config.yaml
arch: "efficientnet_v2"
model: "self-supervised image encoder"
dataset: "stained colorectal tissue patches (NCT-CRC-HE-100K)"
train_examples: 22605
image_size: 48
crop_scale_min: 0.4
horizontal_flip: true
color_jitter: 0.4
cutout: 0.25
method: "simclr"
norm: "batchnorm"
activation: "silu"
channel_attention: "se"
depths: [3, 4, 6, 3]
kernel_size: 3
stem: "single"
expansion: 3
widths: [40, 80, 160, 320]
projector_hidden: 512
projector_out: 128
projector_hidden_layers: 1
temperature: 0.1
init: "trunc_normal_002"
residual_init: "none"
optimizer: "cautious_adamw"
lr: 0.0025
beta1: 0.9
beta2: 0.95
eps: 1e-08
steps: 6600
batch_size: 512
epochs: 149.5
lr_schedule: "cosine"
final_lr_fraction: 0
warmup_steps: 190
weight_decay: 0.3
Rows from block 6, named by matrix and row number. Each number is 128 + 24 x the weight over the matrix's rms, rounded and kept within 0 to 255. All counts start at 0. Numbers have three digits each.
# convs0: expand 3x3 conv (model.blocks.6.convs.0.weight, 240x80x3x3), inputs 16-23, a 3x3 kernel for each
convs0.0:115112117103079096150101139089123151106129131144136106133137128143161160130167125103059106096072079125066115162137138128121124143142137140126145124094113150111156110082101082085081118098112137127127108105121123120147
convs0.1:138158137144172122156126143118133133123141140126134126102098102102120107090102078117139119136151130122142134126130135126103160146141151105157101125239138086122102119136124132138125119136123152167145169149142156147153
convs0.2:133147126128147134130112114125132121130150119127140120108103110130068093123127108118140131141184157123130117134122141127108117102106123115151122119168130117109111121134128128113127115117101155131131145104131108094099
convs0.3:117118128098075129110098132137128111139144117117131146138124130139106098145141125127118140114079141121103132126112112144164094108095095129111130095070119126109148122086132100036100115102126109119118099098097098086115
convs0.4:105127145122102156115096115107123126131107125135144138158151127145157140159165138101126106131133124116135119115116141140076070168144159106103120103069108093089102133160140155147145148172155122127134120099130138114149
convs0.5:126097122084145061107105115109143147106100144147119124112120114137110135121108107129113136131189143123139139113146135115136202132132112126101120121132097128133102124109128131174141112124128143056127115168087123131144
convs0.6:123099113124140078125153145140122143124079121162095117130187151097113150094089115144125135145149126145158143140117106108136161153160127140132126158116108137157131134131137128126124132130133126079137138128120147150150
convs0.7:106144114121093136090118112110112154148111100153115056134135158125116117162140137151163145159141156126118116127109144149152118096133153150127130122155129118108130142143131139150148132129128081153081109094185123118102
convs0.8:126133117114143118145137129131121100121119088115130126152128133148111144116106122137150140150129140138137149113123159136121107151121168132159116152168138142165125134139135159126158126139141126147113161160152134158125
convs0.9:103139116083153134111146111119116128126083085131143099145118154146118135148136134112125125129140135140148160129145138204099128147152135085138137093134150127146143120130121150134151129140139110132107143155139085112112
convs0.10:132138120095141109146155140136084092149121112140153149109109158133114165102122171107131132082151136096142147132099125154105107123093094115138133115117136132146137117125156116136185116131170134122133126120149139098137
convs0.11:148134132137105138143140152112120130116120142119114120085131107111174141101131095123108098119104097104101102163129152135110123154116133115096109122075120122100122121121111125137128118120124214145206126028142196142199
convs0.12:133120149106076121162128160123129122124119134117107114113156114145198179115151111115108116077093103096096103151123149158099133132102156092092109091043102110097115122135129126148141123144122178126156139014132174139161
convs0.13:131137126121096101131105113119114114124145124118126130122122141134077143125136139129113126116000099120108115165120156165138137121103138117126116118121136110099119133114129133000126123114127162131131185088126138088132
convs0.14:104124140126123116142128087215137177151092152193166211151137122125124123106137171116133140133153127149134132099094086102129088102127078119136155131150140146133110125138138131146133132128126061118132142146140137135109
convs0.15:157146139148121142144144140093121131107127128132130102102109131110100127126121119164135162127086129154121160169153151168165161163151165172121164129084118154108151153131150130103120143128147148140141141133128135125138
convs0.16:098115100117131113143117128137133104113132130095113148128086113123096101102138107126153127116129138120138121161178136124137108120104138084100080108163118128127132131128131129129129122143120123121134093132110115120145
convs0.17:143128107172169153155124115122104119127115120119111121124148159101139111123186166147130144156110136140112143128166152128131085133109120159110166188152191156121159132131136132120121132144140119165122134146126120117112
convs0.18:132113130141088126154107122142118117125138141109130152104120108116155131087128131128095115140091122111100110143154171122137109136117132106115115106071108103072107130123130149143146118122137138164148110071115140159158
convs0.19:115111122137125128115113130127137135127104111154135122112132108101108101130157132132125133149124154123128133093116068069128083163199116135126134134107160128133125123130128140120141127138128118152126114112134130176143
convs0.20:137134138131146139144126137095124150108140140153130103115117127111127153131139134141081135123087128162125161145142157139155170148173181137121142131125118153136146130095125107093125137110137108103089099114128094103103
convs0.21:103145122124137102124132128149108083143119111124126139131118127108090101152143109125167137096134106128175145117125147116144169121094113113147098120151125130136118124140132097101101133172132108124118149126131108148146
convs0.22:142121143123113117113100110097094126103114095114107123125155137133147154116132141156154150133116124112118128120099123114135054178135147152130159147100107130147123128155130134119130104125117090123087139151087115160110
convs0.23:122144117124157139107112126116088136095141081109109111101089122133119095156151128105125123120123113131121106184099155115171096145136149116115112095143118100083119119133127122131126134139123126165129147115172100174145
convs0.24:107128107120103129123119141127140123169146095142126114144123144118147123119173132155144127137142109115099087127138118181143139154118127138140161136130127117095116129131121125143115118147125089111119124133166145150159
convs0.25:129110124108133098108116102133138154153122110176140095117140135121113136134137150121133141133184149127146148132118084122118094108132084119131145105129132119129123115141128128182149126143142115110107107124111114114108
convs0.26:112126112120130105105121123148116106125142117111122131120103112130134141142136137106159125121162120119172131121092131093107126113098100106157122134158143126132151109172143117161143124175137118162163153150181078129148
convs0.27:114119127163194131128124142115109169135089126160113104135155149095101125119133124120106126142164156124131127172135096114168115133159111131111132140140151125115137126126133131157146126135131135100114145169134135148154
convs0.28:096144123136149143131160143141125185105151144135146110116090099119151080123117094125131133127128145141146153162097157070128165100143084090131121125153149142139167121132131115133132124125132109152131141092170103173146
convs0.29:135134128137131125139135138120134144142138145146147129111105122098096117102115116121123121129139122128128114135139155154148159146154150131133136131136141134122126112113118111118124119125123104102121100098125121117134
convs0.30:111100110107102111123114110123140145137142137138137134121128132113140133121131140136134133148130136139139134144147168151144174164178206143132138130116127137129126151137140151139145133144144161141172167129169153148170
convs0.31:134133113125108123114123136133128110140127114120126131134106127118036096121085114124117113133096130123110126092125108128183148139158146135122133126088108139112139128112123130056122126106125120104124104069103133106142
convs0.32:119141119111107112090087141103114143112103114127125111128125133143107114146129112147143134145158141137101138102080091150135135125101116125143133137166142117083149149156126150141135141119137137163109179189157110100115
convs0.33:140135139129091128140130145133124105133145119104118137122124123128059105124107104126127136114030119134104126094101102129181113113115107127122114122068112146112137125118132119000092134093120135124125143081086144088126
convs0.34:129112109131119097144124110118117132134149124112124107120136118086122115119148126112155139112134103120161131130111157176142169114093179092137136096132124110125117124159141100132117121163136124145160159138157152160154
convs0.35:138133119116153120127124123124119115132133117117123116121127122125070133129140137148140123124095138139142142130117164149114144102083135146145126108100147113143131146154121135067147125145137135142121145106148126104154
convs0.36:134127115075171088119110112093134170121128107136114081125107099161085114137124122139145117136202125126151132111132145144141176123143127119139123122174122126134111124138107142158142114137122122119119123179115088122141
convs0.37:101123125103100126136137136137117111134129134128121132115150116135181144097140123120140119089085090094112114161131169154127155146110145078096107088074089097114102127146139125136130117138141168145179148066172184152188
convs0.38:140142121153135135151154147108124123097103134126125118105091116092092129103103129138127125126110122131126139152194199188187216199193181129114120131122125129126151143126141126118130138133150149145171157133149179168175
convs0.39:138110132114144085124121126079117121086101122120102094123132133136149160124136125136114137146214149138148149113139119095100159123134100129141127142169127135134119134130136140209158131143147153083133121158081112126145
convs0.40:101117100106096124090079087107142167133137134154142096117116121129107116153149140111115142132112128145116124124138112121119137124146134146113157128046114153120119107103122132099112143126129108160143118123135109134111
convs0.41:111086112111101114130111115149133122138143137113129147135161141133165131122146140108116113127156132113120111146153135125117125172172162116106125152150148133122118114134123139171145125128118127136156158190175151165160
convs0.42:145125138117081078148103097132130120131132120130098108112138127133137152123145152145150147140144137138147142108109096111115096127103146174162147122090060144109097124126133126133129122138137115117126114086102139109103
convs0.43:151123127144157120118113147129102141132087107136175151123131109116088137141112102137132117128147129132123133135121143120087083080127093125135099119129145123109122127132122120119146136108126124141120112142132111090113
convs0.44:103126128115128126100118110118103108081134101093130134149093127142143127166137160123109109159140132160136119144104150121157101142145120097117106108114133106094112150129125183134153158136136120139106177089148108171129
convs0.45:144155152108090156123129154117118109135147116109125133120092112132055107117112108135118143110009135120088139134094139162157137114111126135132138095062119135096151130105147102000122113082135157143149146067128135089133
convs0.46:137132116136158125133142123137120118131125120128130132108106136088075114097081129117118101133125123120130123133161146166189181154177161123114114114142126122133135123126126121124134122120127115101125098107126126123142
convs0.47:139140118128128131131104115129115135121129129104134112119081134112088142105092110138121117127127137144121110125077071143103108129150120132118122138154138131108107134114142133117173133116128117117136101101171095118163
convs0.48:144117114128097096132103107130124116125129118123128129129131116147119095126119122147133128137087125136106122094122100104166107113130100145136096111102044137118114145108103137073078125094097127118102125121091125110087
convs0.49:137136131125111128127135138139132109128134126106130160111076103096050079107086108122122128126104124123122133129144162159189160138163150118117107106084099139122147118101124112070102115108121130109131127085113147122139
convs0.50:128136106129174142150122102107109138123086106141108093127130140121123131113170154131130120151159139140127128119151138171106116114128112116106141130137142129114097134149121154170135136158128131148135122199109127100099
convs0.51:134122126142122132151138137137132123130141143121133143126121144113100125124120137129115115126104124140125138142161152158184179169190175124126120149129138131124138131114128134097135142124144113104127128103149136132159
convs0.52:111120120152187135112134111131131119123118124121125134135134108121108129144147141116121128134148140125142136130130132136152141129133144103120135137138144123133136124125117144179156125147132140142144147185167108157138
convs0.53:142157157134112136141146143113114145136118142122118116121109109116114108126116122140132127137126113142123105133130151153121173098121163151126142136085088144113121144123117131105093136126110113143146129132150109140150
convs0.54:115115071149124116150162124093088132106108081120116104151109146125152127120136107154150135156129136161183132101118188150120147128167151114115115129151147157153118149136111140142151134186123110112088133094156146205159
convs0.55:119122126126104128147117128136124097106117104093148145142114097157158156117127137125123120160120132155120125107114122127127078143135134132130141117103093125102124119111113163127140139116122055090090114123124119123118
convs0.56:134137153131118120146131142127137126129130134118138125111091093109131110106102104120150129150150146132154137102109103127076148146142145116143124128172136119127124129138133139122139130130148135134150140082139176130176
convs0.57:118141141119143086144157149152132179137114137174107150110166100133160150108120091124132137128157130129126122148119099099136113112129134124158154130143127152159154133139134144167139137130121146146173136128173167162179
convs0.58:114100129102078121122135133135143132122146141115128135114105117123127111116090109123122144109083103141121134144126114121181139142162143112095116073063085143117143112096132108081085129103121116116121126136122132138133
convs0.59:111130113105094104106105105082124149133135095170122077131141134139134122149158124125124125131123134133114122148114130156123100140117113141109129095071100123107140120122116123120114126124104133126126115109118122115112
convs0.60:130120122165097119127167134125130082080144163057082120123109142118157123146104123117135157136109121137156106109112085100102108134115112120110124126119123106135137109117155143135107139145108103096132156102104142175148
convs0.61:119125105118125124120120115136106108120154134087136137118147136136089095155069119129152140127101123139096141127076124092172119106124120127147123129136118134087135114141139128078098145068133112109102108132091121073088
convs0.62:152105131145108132166118108117111108137095098138101115117160133144160161119160162116131121144148132146148139092142138138108084137109170161124132147080106160127115115153138162174153144176167139117140129135129171117122
convs0.63:125091135094101022112130123145156162136118154188126139129186127136138185127110118147138153152181153144156141119153104096139146127114126141138150128123102134159129127127142134180150124132131114074155099153095136146130
convs0.64:094069081131132125119144132136144142064123145083127131114114128140153148130132122133109116131134129127161151164177179078091124116122110107077085106145151130137172132113114145166139131147137122107105128123106139196162
convs0.65:118098087143096092150122112105106120149143095156156108132142149150135135108116111130148152127130137132134131122160136102142091120158148124130110149172114136142117131135124145130128128143120131104099142103107137144129
convs0.66:124095126158107140093097095164102099132134131099119168108105100100133112144121120114151136130126126130157121104126144122135113149125168120092125134082142099091107119164140129129131140171122122136138131099148105146125
convs0.67:094097104115131103107121109159137160152163145145156148116099081126099074138100088131144149128143131138153130164141166133148189120151122116143133115145111158128133117136132120136132124129116095137138126107144069116106
convs0.68:096141113112130108118145147121131179136125140167129120112099156100100151127124117141141131165173152125132148144133132136170130107128119099138109097141121143129170132126120136167132117111119110138113134149116113107127
convs0.69:150134113147150131130137113109113124105114102115119112114135155125128143129137144134150140160153156138150145119138149137131124149137167142142123163187154130141122128152136160158153126150131143175135180188162109156101
convs0.70:127109119134126123130098136096122149110139136155134100127128126114124152132145139140091148126087120150120147133135156131144149140165145137116137130109102145114139128096130094095106123100124118111100088125118072104102
convs0.71:116125106111125122133137115153128106147136117117126148108102120104064100098096136101120102129132122119123108118142144147180167122138146108122112117124128138146142109133126121122126118123117122123134091079117129107116
convs0.72:112101104109108106130086127117124143108116138117117153109157134148214191093186119111124110130163140120148130129124135124161124139130158110124115121134145119117134120139115141175156122157117099103107107137120115111118
convs0.73:124121124111058128107128140100134151121129134144130115108119119110157112137130120115123132130140126137116129143117095139133116138132108123071138096031107133119144120117129123134114137132129099116139077124139117137133
convs0.74:148134139155138148142139149113119134125121120139135103101109120089097111109097110130105131128104123138121136104131142156149203166197196136116131144096123133108133132116134111103115122113132122101129126102136146144141
convs0.75:143150158123120175149164173127137162129125137136125125119111120126121109117108104142139158137116141150122156151119115144146112124125104138133164111108159158134185127117139125106120140118140128131126126124139139127146
convs0.76:112119124120124103100083081132133163096122154107111131099100100132139141145199188121118138125129117128153137157146151096105102101101108111114125125151145089090128122122123136167128139172151119134126093112057092105128
convs0.77:119110126102094118112099115150134111111105103128130131124134110122164136098123112121115115137143135121147138124121090115097082186190104127145127101092115116119114125118121139148146119122122126104135127104134139137129
convs0.78:168150143182136158142150136072116168119112121156125079094128142103122113133103103124146145154139165136147149117105150104108144124166159127145126143167141118113120124166144139143142132142129133116129139122140124114133
convs0.79:140141104114136125093118136165125117160137134142181175110098131142099107144130121129145138128152152140133148104070098092104074104123118143150109129134099120139147113119149127125134141122131089113104092111116099106132
convs0.80:125116131135152147143152135113133150119133136137113112117116128114123131130128124115085093130117110125094118165132122111121120127136133090071098145095159138132142118120110123134130127123118128084108112111112121144149
convs0.81:115106096061126108101104093093132136129109123132114093118125144173136138158156141153153133147176157135141130099150128142105169122159118108122131118127139120133106133142126151169152127147129108101101089163092097098105
convs0.82:085108115095131103120137110127103071103094070099122125150126109135109131122106116135135133132140144121139150124120101145118070153097114090121114084136102105138112137113126134119153119124147122084105121142122114119120
convs0.83:113136134101152125116143122119110114142113100118121089138130123159089128140111118117117125106117119118124120117124116177172127130120105137126135093128103123130132130133137111124121143133132142142151081122115129126128
convs0.84:128134116106136117129138119134121093130126095108124116128117150130055146137112140128123116124102137125131125108107122132136129095107145115109126109092168117109121128114136126052160127114134129119110117095133106093146
convs0.85:121129114117167111117127133122099120091119090091127121141117131168131143160140155098099090110149110113122118124082157057156132127118092088084077076095116114092104122124108131153140132137134125128109115130108117157154
convs0.86:125080116118090092127121131121107082109082141109122135144161142126182153131107127142120128127163127137148153101127108101107220118154134119108105115098105135133129145136140129174129135128147146075144118136108132126146
convs0.87:118107102156137107135131094139099105127119149111118154123128116107152143127136152138138136113109111133134134112112121095113127116091137120091106134075093145114136121138133102136110134147139102139128118146134112131137
convs0.88:111122100075090157102146121113142140120108124152155116138119146136146119143126114176152127147122150135161139081158145161096146110161160100079101090100158108134111153137110135118145116152126114148089120104156092127117
convs0.89:129102137122080124140118133137136122133142132119132135130153144128163142118149147135136128129119126125145144158173154164157165201188190144122142160111143160157158142143153142142154133149157130120156155131160161157186
convs0.90:126126127123134123135099133112115129130119074133157133124132133131097150139129125132147146107116153138117140131085152131133058131136102129138123105120119136106128123130156108096161128105126105112124104114129105113104
convs0.91:143108137131118123128129118067110144092083107142086062136154152132154144145153139178172160184173162161182151095141131099081137097129121132138144156135149130130124164196169172181177152210160126102132115117119109113108
convs0.92:150151131123155138124153140128111107132127114109118142135137135127025110142111120124132122128098134124111131097078116110181096104101078125131113130105128115125131128134129130045132130122133138138125133117098116106111
convs0.93:119124143121112144148130134154143132145163099130110090129132111149150086114089093124133134132146148122129124171088144079147160111158101127144126123152106141123104132133124149156113123113114140138133141124146135124090
convs0.94:104122090115167099112117095143116122146122122125139129150112138099072131112115140132129125123122128130147135117115109151133132139147135098111105120179121126134129135127129125124157129141142109113099111132134102134147
convs0.95:153109131148089079162121142124119124135121105127129108096147129121163156103122121127134108147160142132135127113094109116112148133171122115115100160187112132100111134152123144159142137132138155114147170129120173110138
convs0.96:136121129140118090112134137131122151143110142156133101109130135108162137120109114120117123121187133126129136115102144092121186128154153124133103110173113125111117120119131109203134135113129144107148109168144157124136
convs0.97:128123126122117128118142137096109118107114110109115094139152161144170167163152143140160128155173155146184146110112122133104149126146127109152135136174149124142118151180141159168186148182156137135133139140141124132130
convs0.98:148119137182144167137112142121135134132140137126141125111122122104112116121125120145128140159104173156145185132125115118134134139150154129099098140126133115099132143132141144107154150137160119083122115086126120077130
convs0.99:155135146129098120134107119108122123067101162114106103117094119114158122106151102149137151111163129127139143134136114096083155100091116128130124124172130123123126146109140120186127135150141163100125106137096170120144
convs0.100:113106142100119157131109112148129105127142121100120137139105110158135116109110111131111127110052120145156127152140126097126110108131139134132128132161154116142110140098133139090142140137128135130132101056148151187154
convs0.101:132130127134123147140137154104110119106111120126113108089156116122169146103153103121111095113103098101106096169140180154104142171127177107088095113083103102096108126139117134145138119138125197159194166074169201179194
convs0.102:132147123120131105137126136119114118121123125115121125129125159129085163123123115129107132101047123130129143173113151183097141147117130124123117133130135112118139132117144137053144137130135147103097191067140156113142
convs0.103:122098140137096116123127112118133116114127123146117142147183166129161193136138174132122133169132152152145127114142131095110113127135183136129145161108145137139122138126147168125156143152130121095128122109087138129108
convs0.104:099095132105106133095082086109090131133121128143130128164186155153152140175175165130138137113111113136137123129128148161128076165134174103075134072054111091084112140176150126122124149156145124139140120125134105103119
convs0.105:114150128098104111141109127137111095111102104095107144124087140126086125135164116136155136128106137139148123153087143090111147125156088125138128121126109117132102127120145125110126141158111133123141122064129140169140
convs0.106:133125127128118131133148138139123095137135111109118134127088120112051105100083104136106137126045134139126133113123120114153134115137130132111125125099107147130126134076137125003122130104127143116130121056076134112125
convs0.107:115097112117119109104121123121127146135124118155121102118131125126154135120156126129147148140157129131151138098109127097138126116136136166142159152154150158163178124136131141173138124149141102098130134179146154158169
convs0.108:115145139152181146139149128122124165111101133133108078125115129106111109119112126122104139140149144145143137157137111101163174115160126121133139134131130140123125117111135121155140127135143152144142139168172133165173
convs0.109:111083107133079115144131139144124107124134120097115144124179127129156151095127113122126125108058117126127131131109144111120166117125148092125105114128119117125134126134123123089120125119123133094120135083122153112132
convs0.110:129121121142140132146143130127134123133143130126135134115111141095084123110102142122114122124113123127120128150167172157175184162170181128122130119118128119119123127125136128120138132129142095091121093099125130124150
convs0.111:137105122135091105111101116073143179083120154168123087105127121107116135125146130130134136138128130141144134119153101104117149126146147133116143131130124138106134124136128133132124131148133119125132118138059125144108
convs0.112:123127118134091129113136124133107121117122102128155134108102116096157119120129112109130114146131125127130108142122176149122131161172178106111107108079133126113128126144130154134153128131126110132122185082188126164158
convs0.113:125066120094071075099091106175149102137145141175135153109158128114146124110106107159136151152152157149145150102166087125139134149128109172126158150093126140122118129117135138135134121119112128061135124092087119109092
convs0.114:128132119138116122141151142117135155125138148151149121110109111097115110115128122116128133118124131133130139161154144169149177142157140118098136109074115131114147121133134124137135138144140108120117115123149140144140
convs0.115:120117141111078109152111129122120124123130130110112123126148136150171173124169155113098107071051067104114101148110155177119131160092141090102110092070108088075100128128134125112131127143138145109154160049159142110152
convs0.116:127105125104102122104153109103125137110112144104113093133135147150170104144128136152133148137126166139170127124123104101110202114122116122111135090118147100128098137116131113134150126150122125120132085096154114152118
convs0.117:137134114133181125130154120141124111151132122123119125140134138114079084138106116130137141127148136128125133128139139147191173155153119115116115118196119095114091140138142130148127135136124150144119124159112110114084
convs0.118:135129134134109118121094113140140143141127128147125123149150147167134137167153145148153140136114128137121120144127099117103125133117100146134126129107094124095102141133129137113107133123117108116098090071057075070077
convs0.119:119115123112105093111115136111105112127120104155151109118114133106109125102095095115098150123119152116124143144085139156116149177155122106091122090103102107092136118088160097089146104076139131086117105105127115121136
convs0.120:136107136126126089133134142092118134120113123137119090112121123130172154127122113137120141148237158142148139120125111109109170125152101133146135140184132144140124136131139133227163130125132148096140120159108110133136
convs0.121:106130141133150084146141141137134207155125149180139112127127114115117130118126120124130149143186150137138124154118119117153165112138101127147154123155126150128131122121129123175140127125124130112141112160125145132132
convs0.122:110092092127083110115133099135139109134075120120087125179192171141145175147113161147155156168147163151148144085141105126120145104154171121110115144109114114134094145163158172173163144151135103100110093136142137116088
convs0.123:149127151163120195142136115108113101104096096113107104115138113123149124127146135118128118160138136131129126103150111173124094171169163133121141138082137122132124133160143181166166146158153150155150159139165153138137
convs0.124:124172147134131114153122076141145156146150161153147155141111118130110127105118158123152145140140133133125079117114088125129110132144149129175146173179151155119074113134133136115127121131092112167139166129131157137086
convs0.125:124118102150138116099130111097111125112137111133123101140148142115099124149135151132141140152109154152163162153132159161159162173164187111101120099122103096109112129140134127107142135148142102087109081082092102101121
convs0.126:119116121109090114128092132090120152106132136140132104127145130126147154129167141126093133101080091118078116150146161153130151159160155145115136134091113133106130125107118072079093108100114130124120121110143109126116
convs0.127:117087099125057076139103106139142099140111127134130139146149132148163167134151145125141155135121145135134144113135093138072105144119141151115110121051039160122115116127153128120141129133135082043119108087083130114127
convs0.128:132129110127090120133114149154129124131135145097137192129166150140158163121168140123156108138133125122140111161133133152138117141112116115138110141103120098120121126167122146141149120151123119127124153108133125117130
convs0.129:123116109120093090134134101149131101117128136091115161129100108145073095123124133131139137119099135131136125090120089112167123112104131124121107118105083144134111124090117135063097134133109125094133130092072133112101
convs0.130:105128108097127110123131095155134104131135120116111148117097121118051111115096141113130123130102135115142149116128109130196153111127135114143131122154130122131124120127129133075138118113141131121116096089097110088116
convs0.131:138121110158111157137129127100076108108100113120109114107140142106162129145145129121131133122126115122131125135118161144156098139120170127069103099054113114084140133144146127154129145159142149152150126141177145153158
convs0.132:133137101124099116132140099076150174130103137165110083142172171153130166148131146160154139166163167153138134132139115147103126109128161135125122137142119126122106148159152165190179142160140107117127082134137136090100
convs0.133:153137140124074131147143168106118116109135119120127112118108137142078119118109099144122134132049112139116149125110092136152100125110102145108141121057120146114170146126146148051113136121157142115124112047069162133164
convs0.134:121140122122110141122138117119127114123134124124124128134144141127167122143160154137130141133155138132131131135124125149151100122111110144122146117047114138124135128117130122143116126122120130133130108098135133119118
convs0.135:127127118140071080109114120138106106114121128122108147150150154135162164150125153135145135136140137131133152135108158078175153122104126130153126114090087106083125128145131140157129131132153099112101099111099140103103
convs0.136:118143121106149103099108109126108109164125099146134118116115103142127124146134123130130136143154127105103104113099120113154152132153118135133141118141116097110108138144140127155127115118113132138135093151140091098109
convs0.137:130136115153131162123123122072083133100112096109100099117139149114156125146160137131130128161136135139140129130124168174134095160143181102104122105103129092100129151159144165151148145164138151165142161112171138159148
convs0.138:148142139146096139137134150121124115135150115113136131118113102125073080118115103129120129128104125135123136113155145155216108123141110132121125129034081135111132128116121132073112129109120129117116161094121128114119
convs0.139:141140119135098128118114135113122139130152134141137115125115128117102095154141114131136125121137125119123140110149121147128097130110109130124114117134129095111137135132126121120120117123134125128112095113118092127136
convs0.140:100126110096126125119122099143123096131151107117109124121129135156085064144107113107137127132131156132120135117114087097222142118127107097123123133158127125105114107134132145112115132114125128119112116144117111093060
convs0.141:126084113106101099145114127132125122141104106154118134147212177173184191143165163139153141144149126143147142070126120110088070122100132157107135132067074142137123131156148151145135132153147102059111098098069121100101
convs0.142:129125120140124115138132144114087074093127094051083096111121113127137130098119097142132111134171139114134142096115115117101066115040078135124117124116115146134128139128121134158136120129143131124103109100126149144143
convs0.143:103124121118150149106123105163144120108124142090120160124111107129111111134146155137141131116104123142161140135137130094098109122135119113101125129140143136157155125127126129127128137160145125159139083114096118159152
convs0.144:130113107115152107124136152145145157127089134144085132106164147118128153114131110144118112152193162129146146151140131124157120108134105137124103117145127136144154127128126139177155124128135133104122122151115116126147
convs0.145:123131114137148146128139130113132128133117117129109101139129149133128150142141156134126125150150146141129135132148128160163135158163155124124132144166165114135138122115116149159160133132129080076089112153129086101091
convs0.146:123104117136124128111088131086123150099124133137132098135151128103100121148140124140120145122116122133115134145153134148154145119137129115090094122122099114092098142126126102095103131117127118095103109145121081080089
convs0.147:086136120159112133102135101120132118110119151105104120142137134113107114137098131133134129144140149137124118167141131114144138134108148122112129107123115113097124136134131130157142142133135100107122111150165155134147
convs0.148:100117112102127139117151110147127108105087115099095126133134125150159140133130133119130134150185160150144123142162097108108082165146102110114129098102143106140116121151136154219165142150120094104115091145134122151119
convs0.149:100102169122162152145109113089129076099042112095090098150124092133115122119128123132124148128127122136123123116163116150095161166156125101113127128080107126115082141128144148131120143146129139096162115182084157122135
convs0.150:104093100114125096102105103085124169123103104159118071106151134122151146122149114125124127140172142130158145120122143110113127141127145111100134107101150124139145118158128130205158129174141103104108096107132111129134
convs0.151:145130131148146146159154147118113106113131115116122116102082115085057086089061096122114126121111126135124135127125149136155161139164164119115125128128128144130137128115135118098129140110139097098121102099129129122144
convs0.152:144118125129059098146105145114115132108119140126123129108146120091156145105143125110133136092127111103144148127142186144163181152135159142121131127056108125101133120145135078126119105149142168150144156106146138147139
convs0.153:118124103104114113118123126055106191109115127150110043148136152151133133143146115138122106171178155140167128125142147154103143104116108112128124133167131126135117138124097155161152117163131115136095145131143102105121
convs0.154:126106103120082115114087134119118110131132083107092109121119123119158147140172121149138124125124126110141166107133147142143062126081152134136119106078108124117109153136113120125137104157171122138118117106124116118141
convs0.155:127123100143099116113139135108082090089136124112129138126109125109190152156123109123144115119115108127149130127111176102116129143092140126120091090034084105108123127157127115129119130157132139151138133100148113153139
convs0.156:136097130113050100123096121126113087116126100120119124113145130116179143129154125142148145150140156134155148093108094114094069126097121157139140131047111132121123124130124144131143120135134114081115142070126132125117
convs0.157:117133120092111121116135122099117115128141102146131085127118140147094115127116123142161151151119148148151133123138138150133131125118142148141146121146133134147132146144163142108157147143134110100131101114113127117136
convs0.158:124134137149141146113148136143144139135120140147122130134152135105188127122140126149126136167148159148129146137160127120146116153148115153132169163109168143139160144153135153200150133142135121106097105130097108130102
convs0.159:163115153139076122142092138110117138126136141136135134121165144124152129131160132138123139097070102103080128100114121123157101093084077166130155125066121149100146125122124083065075101096120126127129106114101089091108
convs0.160:145134157113070139134119139141153118136145116123135132126108109136107089114084107129132146123067113126081127113123090139179110135141115150141147091077109136087133132108133128030077127056121136131130131101095136096124
convs0.161:129162120174115141126148114093074124095121090118137119140135148115154140162168161118123119160124135132124114171092172143164076156116159107104103113116104109098120138141135155141148137150138132176114165101153135179139
convs0.162:138136146133107119148129106144138129126125142124115130124136125120130142123134164145136135129188150135149139116108086110130095100118125151142150113077087152128103139129122130176139123134134130097135106104125143138116
convs0.163:116123122106128102111131138086100158134127137171160141146122137165102101174163129117139115137163132137138130103134135140167172160126127122136117161138121140143122109139120135148132127127131113120119108166137121109174
convs0.164:109116130100107115101095109114141145109135138123132123123095107123123123147138139115123140130128121137148130194167156151120128121088083126133140124179145096104118132112139136138130143143137137142136171150176130144118
convs0.165:124116140118106140130120124104151136115142110133089089126143111145148106124097123123141139141128134134134148118139124061170170145129103116146127134125093127094116137140121146134111134122143133116134117128116141127095
convs0.166:132125123120123143132142142156113096157119105106123157124126132112100110121116141131129132120124133128153131115138146120100100082092117114144112101129108079107110131126140119124133124128137122115095135123146108102102
convs0.167:115143131128153113110110114148134112132126132108117148126126123126104138124120149105146128119210143123172128121115116097111107125135092107140125125172145125143112121140138130163154126151137110118128131167143115143120
convs0.168:143125125131095134133138152128123111121147126106130150125114121125050094120103093127114118116069123131119131101117122121189102132136114123099096132059120150131154122098111118006102124110119124112121139094110135112138
convs0.169:124125115130130116139137129128150134120149107125090079132124122131115107120102112117141130148154125126123134147114146043140166139093045121125104126122095113098131137142120147149114121125138123126119102130132141109081
convs0.170:116139124131086128122126140129130091090131176098080133130096091132136111108093112135137134139130133137139142134135071076126127152067137119130119107115110125120137138115112144138118134147127097095103138130116116133146
convs0.171:114128094131197128097162115123105115130107105130109113128107137106084127155116148116118121133108130132131139109127154158142138166153129115119124118164133120155145110113126101109127132112126101101114082137121080104112
convs0.172:127120146103061117131112141126139135129137121141147118139128125139137116136123117123113133108073104131084117139124095139154098125123086147134149086060092138115139122090118113055083132081110127122135112118114125106119